From a checkpoint of a small masked image model: encoder arch vit.
Rows from block 5 of the encoder of a small masked image model, named by matrix and row number. Rows with one number belong to one neuron. Each number is 500 + 25 x the weight over its row's rms, rounded and kept within 0 to 999. All counts start at 0. Numbers have three digits each.
After each neuron's rows are labels from the 100 images, of 14848, where the neuron reaches its highest value: "top examples" is what is common among them. Only what is clearly more common there than usual is listed. The data: photos with spoken descriptions (Open Images, Localized Narratives). In brackets: how many of the 100.
# fc1: MLP up (encoder.blocks.5.mlp.fc1.weight, 768x128), inputs 64-127
# fc2: MLP down (encoder.blocks.5.mlp.fc2.weight, 128x768, transposed), outputs 64-127

fc1.397:561519515476500496510541541518527518539537509502478520501526476520446492481497505515470496526547475501512519502568523496498511495483440463459488511503478572497466512482481470498518476517485512
fc2.397:451498488529489502486480464502521491468472495473518462492457523511513512541504473496537547508468517512475491508463478490497495485527582538532443501483530444509511474530499510508471511478491484
top examples: text has "wall" (41)

fc1.175:506512518502519504500501557495525492523463512475488488432492478551491481494491451499547521523486484468530470493533501532492532506505507516496470506472499517525507467548511503544477515534484507
fc2.175:488525499557454484513499483510459517521500491536507505522478517477490536494504485515492533502530505519497504486463517472505470517489495478505508462487501511517519518447489489436504425466490494
top examples: text has "people" (46); text has "lights" (25)

fc1.659:472485504522511512551466460484454499473489472483510461517523479484546499470470523510524505487478505459440517487478453529513518524481500516490478556458483452510500538474467535511500533525474505
fc2.659:530512500505497521484511550499489489515507513484507516513471509521464513524483480470475472498501499510566465508501518491493462524510510440518527460544505571481496484508535501510506496500521482
top examples: text has "people" (45)

fc1.402:496532533498493518544518494507467478507506515510514501516470484504468493479493507479483473497527517533500477491467543438525499476497518504474456499500524523467499500473505461523453503483477459
fc2.402:502470513497534501512495465497493488494441484524482483487517460507521549506501497512521530536463525511521487473472504529486474496491519486509499504521482455527579463525491504452495490502494476
top examples: text has "wall" (46)

fc1.529:509495516516486502504511455497535504513498477518523491525515508505459489423513521524511516534473468487527488509463538429480488511483524502488475488544472524465482524503574491502490510498505505
fc2.529:477492533507510494488487494520517482499453523497447534499507435509462541548516539479511459467484454477510494511495500527498520489499521515512506539484525475466498499460504497501500496504512537
top examples: text has "wall" (41)

fc1.658:504531490489496502509558479520517495520517461498503489515539465530449524461453505510479478531514489480500528477530478498501501527459445494469467514538478512487478466493522527535514516506501531
fc2.658:483461519511487471493449513483482506465468526500493510481476540479534483519499491503516513515471498517525449501484521491456499481536557497539481479501511496487529525482490450483470510471505466
top examples: text has "people" (46)

fc1.25:487491508519510524499489523538461464526463512514471498528493497515507526516526489451471496507467480568509475499482464493511487496469510516500503529520482503443494489474479486511464446450513535
fc2.25:512499553510505521503494487501493487487486472556476510514500534509508477485539480476475501478457495516495483488480506522513457552490516527465516501546540501477512495475492474505452448526502512
top examples: text has "text" (28)