Weights of a small masked image model: 101725 training examples.
Rows from block 7 of the encoder of a small masked image model, named by matrix and row number. Rows with one number belong to one neuron. Each number is 50 + 12 x the weight over its row's rms, rounded and kept within 0 to 99. All counts start at 0.
After each neuron's rows are labels from the 100 images, of 14848, where the neuron reaches its highest value: "strongest on" is what is common among them. Only what is clearly more common there than usual is listed. The data: photos with spoken descriptions (Open Images, Localized Narratives).
# fc1: MLP up (encoder.blocks.7.mlp.fc1.weight, 768x128), inputs 0-127
# fc2: MLP down (encoder.blocks.7.mlp.fc2.weight, 128x768, transposed), outputs 0-127

fc1.722:67 40 61 42 33 46 48 41 38 46 50 55 62 58 44 44 54 74 48 47 49 65 63 56 57 54 61 51 45 51 42 52 49 44 32 53 45 40 62 51 29 28 47 46 34 41 52 51 38 59 47 49 53 45 64 40 58 54 63 28 52 32 55 55 43 36 36 66 40 43 58 61 40 52 16 46 28 44 36 49 52 48 51 49 55 77 65 58 47 62 56 40 63 39 56 24 56 33 43 74 22 48 36 39 58 57 60 52 68 63 51 67 69 16 40 61 58 53 41 47 80 65 43 52 49 68 66 44
fc2.722:53 50 24 61 71 50 44 69 56 69 48 50 37 39 65 45 56 40 58 61 52 32 20 51 37 31 37 57 59 43 46 46 34 44 83 44 62 62 42 48 54 73 42 69 61 66 57 35 50 28 48 51 30 45 44 55 61 50 27 51 27 60 54 48 60 50 69 41 64 55 61 45 55 50 62 64 59 72 52 57 44 43 59 40 61 42 50 56 56 36 43 48 55 58 35 65 48 57 49 44 70 66 45 64 40 46 46 43 23 27 30 48 29 70 44 45 41 49 58 56 41 33 44 60 43 53 50 50
strongest on: text has "plants"

fc1.246:64 54 55 67 55 57 37 50 54 62 46 54 44 57 45 49 70 59 61 45 47 47 70 59 38 51 49 47 43 59 47 58 61 57 51 48 40 50 25 56 61 37 69 54 25 44 66 44 53 44 37 43 34 56 47 65 44 49 58 51 23 49 40 63 63 19 85 76 65 65 42 51 30 51 71 27 52 43 50 46 53 57 42 42 56 66 55 51 49 35 45 42 33 35 55 49 63 41 21 29 56 61 62 58 50 56 42 44 59 70 68 36 36 44 59 62 44 36 52 59 56 24 46 38 30 46 47 43
fc2.246:55 29 44 31 32 52 47 50 67 27 57 52 44 54 64 34 50 33 17 48 51 51 39 42 64 69 53 55 69 37 47 60 35 34 49 52 70 54 71 47 38 55 32 38 57 44 42 62 47 56 58 52 52 29 55 49 45 42 45 52 65 42 71 48 45 83 26 38 62 46 53 52 63 45 43 57 50 30 45 63 54 54 50 44 42 54 39 56 62 44 52 61 58 60 43 45 29 49 71 58 22 46 57 51 58 65 52 54 57 34 52 76 62 42 37 37 71 43 28 53 63 68 65 49 51 60 43 60
strongest on: text has "text"

fc1.669:25 74 58 62 56 59 46 61 43 56 52 52 47 31 65 65 42 49 57 55 51 65 39 41 38 40 37 39 50 56 45 51 54 62 67 60 61 48 43 62 61 39 52 50 65 56 55 45 46 46 48 51 76 39 34 58 33 34 43 78 59 44 41 62 38 46 66 48 60 63 47 50 59 47 58 55 48 35 30 56 48 39 65 39 46 27 47 28 54 30 56 69 36 56 55 35 52 76 67 48 67 48 61 51 43 81 46 35 41 52 62 56 42 78 49 43 51 41 35 46 23 50 56 62 60 21 42 44
fc2.669:64 37 48 57 41 48 47 27 63 29 39 45 45 69 37 29 43 39 37 69 49 46 63 59 67 50 47 48 47 38 66 68 61 47 33 25 35 41 52 43 38 50 56 48 55 40 47 49 62 53 61 33 33 74 41 57 67 65 72 42 38 51 50 44 72 70 33 51 49 50 39 48 46 55 56 32 65 69 59 43 63 64 32 62 53 61 47 45 47 72 54 51 54 52 49 70 49 37 41 46 50 38 53 52 67 14 63 57 51 42 50 52 58 24 56 63 55 54 62 47 71 57 68 39 33 47 53 43
strongest on: text has "text"

fc1.178:54 44 41 62 36 57 40 53 43 70 38 58 55 59 30 66 59 56 46 42 43 56 56 53 47 46 48 57 37 50 66 47 50 57 39 51 39 59 49 44 51 52 35 23 34 67 46 61 39 34 52 35 48 62 63 52 52 52 28 35 39 45 34 68 50 45 87 74 46 63 66 75 66 59 66 49 52 59 46 68 54 60 46 53 57 41 52 50 48 51 47 47 37 54 44 60 46 00 33 34 48 55 45 47 46 48 46 59 67 54 63 38 71 42 46 48 48 30 47 52 46 56 74 33 38 38 63 35
fc2.178:54 58 34 50 50 48 41 58 50 49 67 60 41 62 65 37 32 60 62 57 60 59 47 40 56 55 47 64 57 60 47 42 55 51 66 35 52 47 41 61 45 53 68 77 64 47 38 42 68 49 68 55 49 38 40 42 60 52 49 57 42 48 78 47 49 45 38 38 55 03 37 46 31 41 55 55 48 55 62 29 34 54 24 40 49 46 54 38 48 56 46 46 69 51 58 42 43 83 71 50 49 37 59 63 55 37 58 51 47 55 56 63 28 56 48 47 49 83 42 36 47 54 15 49 51 45 43 47
strongest on: text has "people"

fc1.230:60 65 58 58 61 48 77 46 75 48 47 54 44 47 48 33 31 45 45 51 35 71 53 79 42 35 27 40 57 31 37 44 69 44 47 41 42 63 61 38 22 42 54 45 60 43 54 45 53 23 50 46 45 71 71 56 51 66 61 33 40 35 40 66 48 44 58 57 32 49 55 64 56 48 47 45 68 54 59 40 72 50 30 54 52 59 47 42 51 44 51 44 32 47 52 37 59 49 62 39 45 49 35 69 48 32 60 44 46 49 36 51 48 34 71 30 56 37 59 69 68 38 70 38 43 62 52 47
fc2.230:34 55 48 47 44 41 46 45 17 66 59 54 51 42 43 62 61 69 65 68 54 42 34 28 55 55 64 66 30 81 54 52 37 62 49 52 63 37 63 72 80 66 38 61 49 76 45 56 46 49 69 43 51 35 46 46 46 29 33 58 61 59 41 39 49 36 53 56 53 46 32 55 58 58 48 54 33 31 53 48 45 54 56 46 46 48 47 28 41 51 48 53 55 56 61 56 51 63 52 42 46 48 48 24 46 61 13 52 51 58 61 51 37 60 32 66 44 70 47 44 45 57 49 57 51 35 32 63
strongest on: text has "standing"; text has "people"; text has "wall"

fc1.142:58 37 51 62 57 42 67 51 54 34 55 44 42 61 48 41 38 66 41 54 44 73 62 60 66 42 36 39 60 50 55 60 45 50 48 54 46 46 72 35 67 53 49 51 63 63 53 66 56 51 47 36 49 58 52 57 37 48 53 55 46 68 30 51 58 33 47 59 39 45 49 58 36 48 47 57 47 43 56 34 73 11 52 44 53 47 62 60 65 33 59 27 49 32 54 14 51 36 39 49 29 28 46 51 44 37 61 59 79 64 56 37 62 64 65 33 56 48 45 65 67 21 51 53 61 52 58 40
fc2.142:42 71 31 41 54 46 23 43 30 70 56 64 51 35 52 61 50 49 67 56 58 37 39 31 27 58 64 51 28 51 52 36 46 60 38 61 73 40 36 73 42 41 43 39 47 38 48 39 41 45 41 49 51 32 55 35 64 66 40 47 71 50 59 48 51 50 45 38 64 67 40 43 60 48 61 59 58 58 46 60 45 83 53 59 44 62 39 34 45 63 43 51 34 51 37 78 45 69 67 53 60 64 44 46 39 54 35 55 27 47 45 60 43 36 43 61 43 44 70 43 52 77 55 54 48 47 55 59
strongest on: text has "people"

fc1.353:71 54 57 43 67 47 49 72 63 39 40 59 30 40 50 75 54 62 48 28 37 56 53 45 72 50 55 69 36 49 34 41 63 41 53 37 70 58 55 62 42 49 17 48 57 46 42 36 64 46 75 47 36 50 53 40 76 39 58 48 43 41 43 31 26 52 76 47 57 68 60 51 55 40 46 58 53 37 56 48 60 41 28 53 53 38 58 62 61 42 55 29 48 38 49 33 42 44 41 38 33 63 64 58 50 60 48 56 41 70 45 48 40 74 55 29 49 31 51 62 45 59 60 46 38 49 58 60
fc2.353:38 49 62 65 60 57 33 45 53 75 36 18 70 60 39 35 65 30 54 78 36 33 34 60 36 48 41 50 47 57 44 85 48 53 56 57 39 48 47 26 44 40 73 54 42 67 64 65 30 58 45 66 63 55 40 56 35 47 49 60 47 54 56 68 72 61 41 46 34 43 36 55 48 46 33 47 46 66 50 51 55 60 73 44 51 58 40 44 46 57 34 53 54 58 43 58 48 43 60 47 73 46 42 37 50 44 48 41 58 45 48 49 38 51 52 74 34 65 31 40 60 35 30 55 47 48 47 59
strongest on: text has "people"; text has "standing"; text has "wall"; text has "table"

fc1.143:54 55 63 53 45 73 57 39 53 18 47 43 49 47 48 51 55 53 59 44 54 69 37 39 73 40 46 47 51 54 65 57 45 30 66 51 39 63 47 59 54 65 34 45 41 68 67 47 61 48 57 42 61 40 43 50 37 33 56 27 28 28 39 49 49 53 69 56 48 52 45 60 61 35 24 55 40 63 81 54 66 57 40 47 39 44 45 41 60 64 63 28 42 66 55 48 42 69 33 37 60 48 58 49 50 81 44 56 26 59 50 40 59 33 27 37 57 62 62 46 54 67 52 48 52 52 33 55
fc2.143:43 60 43 48 42 51 45 49 60 59 35 35 52 70 64 61 51 46 43 48 45 60 63 56 44 69 36 51 58 62 30 39 63 53 43 44 60 34 44 57 71 50 35 59 49 52 46 43 39 59 66 48 51 27 53 68 55 50 48 38 27 55 70 53 52 33 66 44 47 69 37 44 25 49 60 52 66 31 51 45 36 66 64 62 54 53 60 49 29 40 49 51 59 63 61 51 46 24 54 60 27 58 64 57 58 40 31 13 52 66 65 59 49 36 76 55 48 41 52 60 38 56 60 40 55 36 75 36
strongest on: text has "people"

fc1.315:50 70 56 35 62 38 75 46 48 29 50 51 56 59 48 47 51 42 71 65 42 63 55 62 65 51 48 58 48 53 46 60 55 60 56 49 38 39 58 36 41 47 27 63 39 45 56 51 47 41 66 27 45 66 65 74 54 61 55 44 67 66 41 55 45 47 39 52 47 35 39 53 39 67 30 53 62 53 45 45 70 22 32 45 65 62 26 58 31 48 43 39 48 51 72 25 58 42 44 72 30 49 32 52 73 40 64 49 50 40 51 41 54 60 63 45 69 50 38 53 75 33 54 45 47 44 52 33
fc2.315:41 46 43 54 56 38 30 64 52 67 59 64 52 40 61 37 47 72 48 43 64 46 53 46 24 67 52 62 61 43 49 58 32 44 43 61 60 56 49 59 51 52 49 41 70 52 36 41 57 62 17 48 38 59 28 19 57 30 47 52 36 52 70 40 49 27 56 45 45 53 44 50 59 43 63 61 44 39 50 48 43 75 59 63 44 56 68 38 54 57 63 61 56 60 21 72 34 53 61 33 67 49 53 52 27 53 39 59 48 70 32 52 51 46 38 55 22 45 62 41 39 62 52 56 63 53 54 56
strongest on: text has "wall"; text has "wearing"; text has "sitting"; text has "woman"

fc1.128:72 54 72 42 56 46 79 46 53 40 54 63 54 47 51 44 37 44 52 54 39 44 51 61 62 51 51 43 51 55 45 57 72 35 50 44 35 44 56 36 26 44 41 51 50 47 50 54 34 40 68 48 49 73 65 60 64 72 61 32 58 61 57 52 65 51 35 51 52 41 47 73 46 49 36 47 57 45 60 35 68 41 26 43 52 73 48 55 30 56 49 43 51 37 54 32 51 27 31 59 23 43 30 48 64 51 58 61 47 51 43 56 50 28 58 38 58 69 59 45 89 35 54 35 35 55 62 45
fc2.128:37 51 27 39 46 40 34 67 36 58 56 46 43 54 60 46 67 77 64 52 62 59 37 44 33 59 48 63 52 45 56 48 22 51 51 62 76 62 54 72 65 73 51 59 59 64 51 44 56 57 30 45 47 34 52 54 36 27 29 57 32 50 38 40 37 27 74 54 47 43 52 38 57 59 49 53 34 52 43 45 41 53 72 52 38 47 65 41 55 44 60 48 52 53 38 63 43 67 67 31 67 55 42 51 30 54 27 53 48 51 39 42 39 73 46 60 32 47 46 47 44 53 41 69 58 46 41 73
strongest on: text has "standing"; text has "wall"; text has "holding"; text has "table"

fc1.414:72 63 75 35 52 55 62 42 66 47 55 68 30 41 50 49 42 38 43 49 45 32 37 49 48 49 59 44 47 54 49 50 63 37 44 42 49 55 47 46 18 28 61 34 61 61 32 53 21 38 63 52 56 59 65 53 55 60 57 36 58 45 65 41 53 49 41 45 44 54 37 76 39 58 45 53 56 49 48 48 58 62 27 51 46 61 46 36 50 60 49 69 52 37 39 54 68 61 20 69 43 59 36 54 59 48 50 62 49 51 31 61 61 18 49 39 64 63 48 42 75 71 68 44 35 45 57 52
fc2.414:45 41 44 57 52 44 57 67 29 54 42 40 48 57 65 31 71 62 66 60 52 76 49 62 53 44 35 55 67 40 46 41 36 60 66 57 58 50 58 60 64 77 39 74 56 67 65 42 65 50 43 39 58 46 45 58 44 35 25 59 29 47 34 54 43 37 71 56 49 36 64 33 45 63 41 54 36 48 54 44 53 39 68 47 43 33 61 38 41 31 58 41 44 45 65 46 48 47 72 37 54 43 51 47 54 44 26 44 53 33 58 61 29 82 44 58 29 46 40 46 54 32 39 55 59 55 43 62
strongest on: text has "people"

fc1.266:64 39 65 35 57 40 56 38 57 40 39 63 59 56 35 49 48 44 48 52 50 49 46 60 61 49 58 62 54 62 46 59 51 50 50 43 24 47 55 30 27 22 50 47 69 61 42 60 49 61 59 49 51 59 66 47 69 72 58 47 53 50 59 42 63 44 33 58 38 46 43 70 41 40 37 52 66 43 58 53 64 37 41 48 41 71 64 46 37 64 43 38 48 35 58 44 67 51 12 52 10 46 43 45 56 46 51 64 66 55 48 55 49 18 48 41 69 76 62 51 69 51 39 40 43 57 58 39
fc2.266:43 39 31 40 52 50 38 65 39 66 64 43 38 37 72 50 56 65 59 57 57 49 37 44 48 58 46 41 63 43 47 42 36 46 55 64 82 54 67 66 62 78 47 52 41 49 63 45 57 41 33 51 63 27 43 55 34 36 35 46 47 52 30 45 32 37 64 54 65 47 60 39 55 66 65 54 34 57 53 33 39 52 72 37 30 36 53 64 54 40 51 49 62 55 30 46 42 62 74 46 77 50 40 63 38 60 36 40 28 48 47 50 42 78 55 51 31 43 49 41 52 51 51 59 61 50 50 72
strongest on: text has "trees"; text has "buildings"

fc1.125:26 62 43 38 68 46 36 45 54 55 46 62 59 43 41 63 54 28 49 58 72 42 31 29 47 45 54 68 58 64 57 49 54 56 73 49 47 49 44 52 46 43 47 54 66 67 51 42 64 50 49 51 50 45 49 55 49 60 41 77 53 43 54 40 59 52 54 44 45 48 48 58 52 44 69 60 73 52 55 64 41 56 49 58 40 39 34 27 32 64 52 74 38 54 54 75 61 85 43 41 60 70 70 44 47 63 44 36 33 40 47 59 40 38 37 49 57 64 50 39 11 62 41 47 46 37 31 37
fc2.125:62 37 70 51 40 48 63 57 55 39 62 36 45 52 55 38 45 74 49 47 37 60 78 68 64 62 43 33 67 46 46 71 55 54 27 41 42 46 61 38 48 50 63 35 35 41 55 64 55 54 49 50 65 67 45 54 44 30 67 35 55 56 41 46 35 51 38 64 46 42 46 46 48 67 45 33 37 34 63 22 55 41 48 35 35 55 49 70 50 50 53 49 55 50 44 22 50 29 58 45 39 21 45 70 69 33 47 54 62 56 61 45 57 71 71 45 53 47 42 37 76 48 55 37 56 44 54 60
strongest on: text has "text"

fc1.243:54 67 54 38 57 43 63 32 61 37 39 66 59 40 42 39 45 39 63 50 44 69 52 69 54 43 48 66 57 51 44 66 63 42 50 45 29 52 57 40 14 27 35 61 53 48 52 51 55 45 66 44 47 65 72 61 59 75 59 40 54 43 46 63 52 47 51 62 32 39 49 74 53 39 22 53 75 53 43 50 70 39 38 52 47 68 42 42 39 57 50 54 37 40 60 31 66 57 49 57 18 57 38 59 63 49 63 46 45 47 37 52 48 28 57 47 71 47 43 53 65 38 48 28 47 60 51 39
fc2.243:45 37 48 41 61 41 38 71 34 67 66 48 42 41 74 52 51 73 54 63 55 41 43 44 44 61 43 52 55 57 48 56 28 52 53 58 71 46 67 63 74 78 50 42 48 54 51 46 52 50 37 43 53 41 37 45 41 16 37 48 47 56 42 30 35 37 57 50 65 54 47 33 51 64 70 60 31 40 58 33 43 55 61 37 40 48 54 56 58 48 57 46 74 63 24 57 47 60 53 34 72 42 40 63 37 52 24 46 39 59 52 44 32 70 45 52 22 54 60 36 48 57 49 61 55 44 40 66
strongest on: text has "standing"; text has "wall"; text has "holding"; text has "table"

fc1.206:49 44 56 45 48 72 33 73 66 36 41 48 48 45 57 31 45 63 51 60 53 55 58 57 46 35 53 67 49 51 47 71 58 59 43 44 29 50 54 40 55 38 63 38 42 32 52 75 66 49 52 43 37 53 34 21 41 34 46 32 56 27 51 66 73 42 64 43 53 62 27 56 40 27 37 54 39 58 59 55 80 46 51 54 44 51 59 42 61 43 70 60 43 36 48 35 70 50 52 36 53 61 49 48 56 53 41 54 33 78 44 70 43 60 70 55 47 54 60 42 35 63 43 58 30 44 44 62
fc2.206:68 61 38 47 51 46 63 61 61 66 62 60 50 51 72 55 48 54 42 80 34 67 62 61 56 50 52 59 54 59 43 47 55 40 39 50 55 58 69 50 76 44 57 18 31 62 53 61 40 52 38 34 36 45 61 40 46 55 30 63 43 52 56 42 31 40 62 55 40 36 56 42 68 53 47 43 62 42 48 39 39 61 56 40 43 43 60 62 47 49 50 45 57 53 30 62 54 41 43 41 26 64 55 41 74 48 77 36 47 65 45 41 57 70 21 53 51 47 52 40 36 22 45 33 51 42 27 34
strongest on: text has "standing"

fc1.331:38 82 58 36 64 45 59 57 46 42 34 56 62 38 40 74 54 46 77 71 56 58 29 30 35 44 59 55 47 63 43 59 53 67 63 56 54 39 33 56 48 38 38 55 66 65 57 33 44 47 62 40 66 56 48 59 43 47 37 67 66 52 56 47 41 54 51 53 51 56 42 37 44 60 48 68 68 46 51 70 62 52 38 31 69 40 31 41 27 45 46 65 30 50 55 42 51 61 60 50 57 59 59 44 67 57 35 43 35 37 67 48 32 73 39 49 59 46 44 47 41 50 48 61 42 23 29 35
fc2.331:49 40 49 65 49 44 58 45 67 33 61 52 47 65 52 22 40 53 28 36 55 46 78 59 59 79 49 48 62 27 58 68 60 46 34 44 40 51 61 43 33 52 53 40 43 30 45 47 76 65 32 41 21 68 36 42 56 49 80 43 30 59 53 42 57 53 34 53 37 38 44 65 62 41 50 31 39 48 44 31 51 55 52 63 33 61 51 64 55 61 60 53 53 51 43 60 41 28 45 47 53 37 52 51 43 37 67 49 68 59 39 55 81 43 56 57 43 44 54 49 62 54 52 43 64 52 58 49
strongest on: text has "text"

fc1.402:42 50 43 66 61 48 14 55 47 74 45 65 59 37 40 55 50 48 37 50 63 37 48 38 49 37 63 66 62 63 68 44 54 45 55 48 70 52 53 51 57 52 39 52 65 55 49 55 64 57 37 57 43 35 42 20 56 55 43 57 27 50 54 34 67 56 45 52 46 55 65 45 65 30 58 49 55 47 64 54 41 79 44 58 34 41 42 46 35 54 48 63 38 49 39 76 45 58 68 29 59 61 68 40 33 65 43 40 57 39 62 62 58 23 27 55 30 65 57 50 25 60 38 45 46 51 44 45
fc2.402:68 44 56 44 38 60 77 58 54 29 50 27 57 51 48 57 41 51 62 40 41 48 48 54 50 52 47 40 42 75 36 48 58 50 53 45 23 51 54 42 32 49 71 46 22 49 53 60 38 42 76 62 52 64 74 73 40 50 56 42 69 54 47 56 35 63 49 64 52 43 50 50 44 67 35 36 45 59 58 48 47 17 54 38 53 66 48 70 59 55 53 41 56 46 52 24 62 51 37 56 34 37 36 60 77 44 49 55 40 44 49 30 47 69 61 43 74 50 37 53 64 46 48 56 33 42 43 60
strongest on: text has "text"

fc1.568:32 70 56 66 60 59 35 49 50 74 54 70 50 21 60 52 40 28 47 48 57 53 45 46 49 44 44 47 59 57 53 45 66 40 67 56 52 59 50 57 41 37 42 52 65 47 52 55 55 39 49 65 62 36 45 38 52 56 53 68 41 37 40 63 60 52 61 45 56 51 63 66 73 28 57 48 56 46 49 53 41 64 53 58 23 36 42 29 39 47 55 77 36 57 51 61 53 77 76 33 61 55 65 59 32 81 46 34 33 41 51 65 44 33 48 49 47 56 43 47 18 52 48 39 50 38 44 41
fc2.568:68 30 55 39 37 51 57 47 51 29 44 29 47 69 41 49 49 63 56 70 45 47 52 61 65 45 39 49 41 69 53 66 49 56 37 31 32 44 63 46 53 61 74 44 45 58 50 63 44 47 72 42 51 70 57 74 41 34 56 43 57 46 38 37 43 62 47 63 50 49 41 37 37 74 48 34 49 53 68 36 63 38 39 37 55 64 58 57 47 64 56 37 68 51 45 43 62 50 37 37 41 32 34 63 76 23 41 58 48 51 61 32 35 61 58 52 59 59 48 44 70 55 58 57 26 39 34 66
strongest on: text has "text"

fc1.409:64 53 67 36 46 46 68 46 65 29 44 50 62 62 44 46 54 60 63 51 38 47 42 66 45 41 48 47 37 49 31 58 63 53 47 35 33 48 40 31 28 37 54 51 58 52 47 41 35 59 57 40 56 80 54 65 60 62 51 41 61 60 68 45 44 56 47 55 51 64 29 62 42 54 48 34 70 49 58 45 67 35 38 34 66 65 68 51 40 57 39 29 44 47 62 38 62 44 22 50 20 37 27 46 68 38 46 55 48 59 45 49 36 50 64 31 62 57 65 54 84 42 56 45 48 55 61 50
fc2.409:30 42 34 44 44 50 33 51 32 57 62 54 35 46 57 54 52 58 48 51 65 56 42 28 46 74 56 46 58 41 62 42 33 36 50 70 78 49 68 75 64 75 42 48 50 51 61 45 70 57 33 52 59 24 37 46 31 48 47 50 37 52 28 47 55 34 52 50 52 40 54 49 58 50 60 55 37 50 41 44 37 72 65 59 21 34 46 50 55 52 58 62 56 49 35 65 35 55 66 48 80 52 55 45 27 68 39 37 45 50 40 53 65 49 38 68 26 52 52 41 42 59 44 60 64 48 48 57
strongest on: text has "wall"

fc1.271:66 43 57 44 41 47 73 33 49 38 56 53 53 49 54 41 39 57 56 43 39 87 63 67 56 55 44 40 48 51 40 55 60 38 44 60 28 48 63 54 18 31 54 46 41 37 54 58 43 52 60 51 53 58 70 52 48 61 60 38 58 33 35 73 42 34 49 62 37 37 56 74 47 42 28 53 48 44 37 39 60 38 64 54 48 73 67 54 59 56 65 44 54 41 64 15 61 44 51 59 25 39 37 53 64 56 61 52 48 63 39 56 54 30 60 46 67 38 39 56 68 41 49 39 52 62 62 40
fc2.271:44 48 35 45 66 46 27 53 43 81 57 57 33 47 61 54 57 56 53 78 56 30 32 49 48 36 44 62 49 43 58 51 31 51 52 47 79 52 52 55 79 75 44 58 68 67 48 45 43 39 37 36 43 32 37 47 54 37 30 55 38 53 48 31 53 44 62 39 64 66 49 36 49 53 75 64 52 54 56 49 60 62 45 42 56 43 55 42 47 45 38 47 61 64 37 74 52 71 50 38 64 63 41 63 27 40 31 44 39 51 48 51 23 57 42 48 31 61 74 51 43 50 54 58 50 46 42 54
strongest on: text has "wall"

fc1.476:46 77 66 43 62 57 52 51 57 59 57 58 30 25 67 61 48 27 47 54 53 41 43 35 54 60 58 33 42 58 55 43 49 53 58 58 66 56 45 59 39 38 56 38 52 59 29 49 31 33 66 49 56 49 56 61 40 47 47 49 61 41 40 44 48 52 55 37 51 52 34 70 52 59 54 64 53 52 27 48 38 67 43 56 36 48 26 31 61 46 44 85 49 50 48 60 64 85 45 67 64 65 60 45 34 71 44 57 40 43 48 52 54 41 53 53 67 57 37 38 40 65 69 54 44 16 57 49
fc2.476:58 42 52 70 48 50 60 51 47 41 29 44 55 72 51 16 62 57 55 64 53 81 62 78 57 30 22 65 71 35 49 53 49 56 63 37 27 47 50 40 45 55 48 65 59 61 56 48 67 54 41 34 51 73 35 57 57 44 38 63 32 46 51 55 50 47 54 53 45 37 58 38 38 62 44 52 62 48 63 51 67 42 50 51 64 34 67 32 28 50 61 41 47 55 65 45 49 38 58 42 47 41 37 62 86 23 42 49 58 41 58 54 39 59 46 42 39 38 39 53 55 33 50 46 44 57 46 53
strongest on: text has "text"

fc1.539:46 68 54 32 51 47 38 37 58 59 44 60 48 30 54 55 58 29 51 45 51 64 61 52 53 55 62 58 39 60 50 46 47 52 49 59 54 57 47 57 25 19 45 43 50 42 30 45 40 49 67 48 49 49 67 51 64 64 50 35 52 28 43 47 43 53 62 57 38 50 47 65 56 47 32 52 63 46 26 57 43 72 49 63 36 63 39 35 52 56 44 73 38 63 61 48 70 86 60 67 40 64 60 43 33 72 55 50 47 36 49 56 55 11 53 57 71 49 39 36 38 69 63 42 46 43 48 48
fc2.539:66 35 58 68 54 56 60 62 45 50 47 42 46 55 61 33 56 59 49 75 53 57 46 65 54 29 20 58 73 47 44 50 43 43 64 38 33 41 63 42 58 76 54 56 46 69 57 53 55 49 44 42 54 63 27 54 50 32 33 61 44 55 48 44 42 48 50 55 67 43 63 33 34 72 62 61 52 54 71 45 54 39 54 36 66 34 64 50 42 49 62 41 73 61 39 41 53 48 40 47 64 34 31 76 80 26 35 37 39 45 54 41 32 67 43 37 33 44 46 48 47 35 49 48 40 49 46 51
strongest on: text has "plants"

fc1.648:52 66 54 73 60 48 57 59 52 54 54 62 46 45 44 45 34 66 60 62 43 73 43 56 49 31 37 63 57 53 49 65 73 44 56 49 47 46 60 48 52 49 33 59 63 48 69 64 54 41 36 50 55 44 42 46 44 49 52 65 47 75 41 73 49 40 47 60 49 49 58 39 46 43 45 53 50 33 71 53 77 25 42 33 58 35 43 59 31 33 69 43 40 52 42 16 39 35 66 40 55 39 37 65 73 36 58 32 54 47 50 50 66 69 56 26 37 44 34 69 59 43 50 43 56 58 36 35
fc2.648:50 49 45 31 49 36 47 45 45 41 58 52 51 54 47 64 40 47 54 42 50 24 56 44 40 79 75 39 21 66 58 51 55 61 20 55 56 45 47 61 44 48 62 45 50 44 35 46 38 58 69 44 38 54 74 45 53 50 66 45 55 44 61 33 51 62 53 49 38 67 37 50 55 47 39 34 34 53 46 43 55 62 48 69 39 80 55 49 60 61 62 41 40 33 48 76 61 54 42 34 33 43 64 37 16 51 44 68 54 59 47 63 39 43 49 76 49 62 73 37 57 68 52 52 47 43 46 55
strongest on: text has "people"

fc1.45:62 20 55 45 34 45 55 37 45 37 39 50 64 73 37 44 47 69 39 46 48 66 54 63 43 48 44 50 58 45 43 50 44 48 36 46 31 43 64 41 41 36 63 44 59 58 60 53 49 63 42 53 54 55 62 41 58 61 62 44 51 31 62 49 51 32 40 63 34 46 60 56 38 36 33 44 44 39 57 52 68 38 54 43 59 75 82 51 51 61 58 27 55 33 53 32 54 27 33 53 18 40 40 45 56 44 57 50 71 75 46 62 55 23 38 49 49 55 64 54 70 51 38 53 50 77 50 52
fc2.45:46 58 28 49 64 49 36 62 47 77 68 46 36 27 61 60 58 48 58 58 45 28 21 33 50 44 60 46 46 49 49 50 42 47 61 50 92 54 49 59 66 64 36 62 44 47 60 43 47 33 53 56 44 17 49 52 52 53 33 38 47 65 33 51 56 48 58 47 73 55 53 49 66 51 63 54 39 67 43 44 31 48 67 33 42 43 31 67 65 34 29 55 52 56 37 52 46 62 59 57 74 62 54 48 30 60 46 44 27 28 40 49 43 70 59 50 49 56 48 50 50 49 49 52 57 46 56 53
strongest on: text has "plants"

fc1.238:64 49 63 23 52 46 73 38 60 35 49 56 63 48 46 50 52 33 69 47 46 49 41 57 62 53 60 54 33 59 34 57 64 48 56 46 25 50 41 35 18 27 47 56 51 47 41 45 36 53 73 45 49 69 62 68 69 71 53 45 63 54 55 49 49 57 47 53 50 52 37 70 44 55 42 43 69 53 50 49 56 37 43 46 49 67 59 49 34 67 45 47 48 50 69 41 68 58 23 56 21 46 36 45 69 48 51 61 32 45 44 54 32 35 63 39 75 66 54 47 70 47 47 33 42 49 58 34
fc2.238:37 39 44 41 45 50 34 55 41 58 60 54 30 53 61 47 56 74 44 63 67 57 54 46 47 65 41 44 71 33 58 48 31 45 42 63 72 50 69 66 65 82 47 41 57 61 61 50 67 56 19 43 67 36 30 44 29 32 45 53 37 46 39 38 41 30 56 51 50 40 56 39 49 58 64 59 40 44 56 38 51 68 60 50 31 32 61 51 46 45 60 51 61 51 32 58 39 54 65 37 72 48 48 65 32 57 35 37 49 62 48 51 53 62 41 59 20 47 61 38 43 52 45 60 67 50 46 66
strongest on: text has "wall"; text has "holding"; text has "sitting"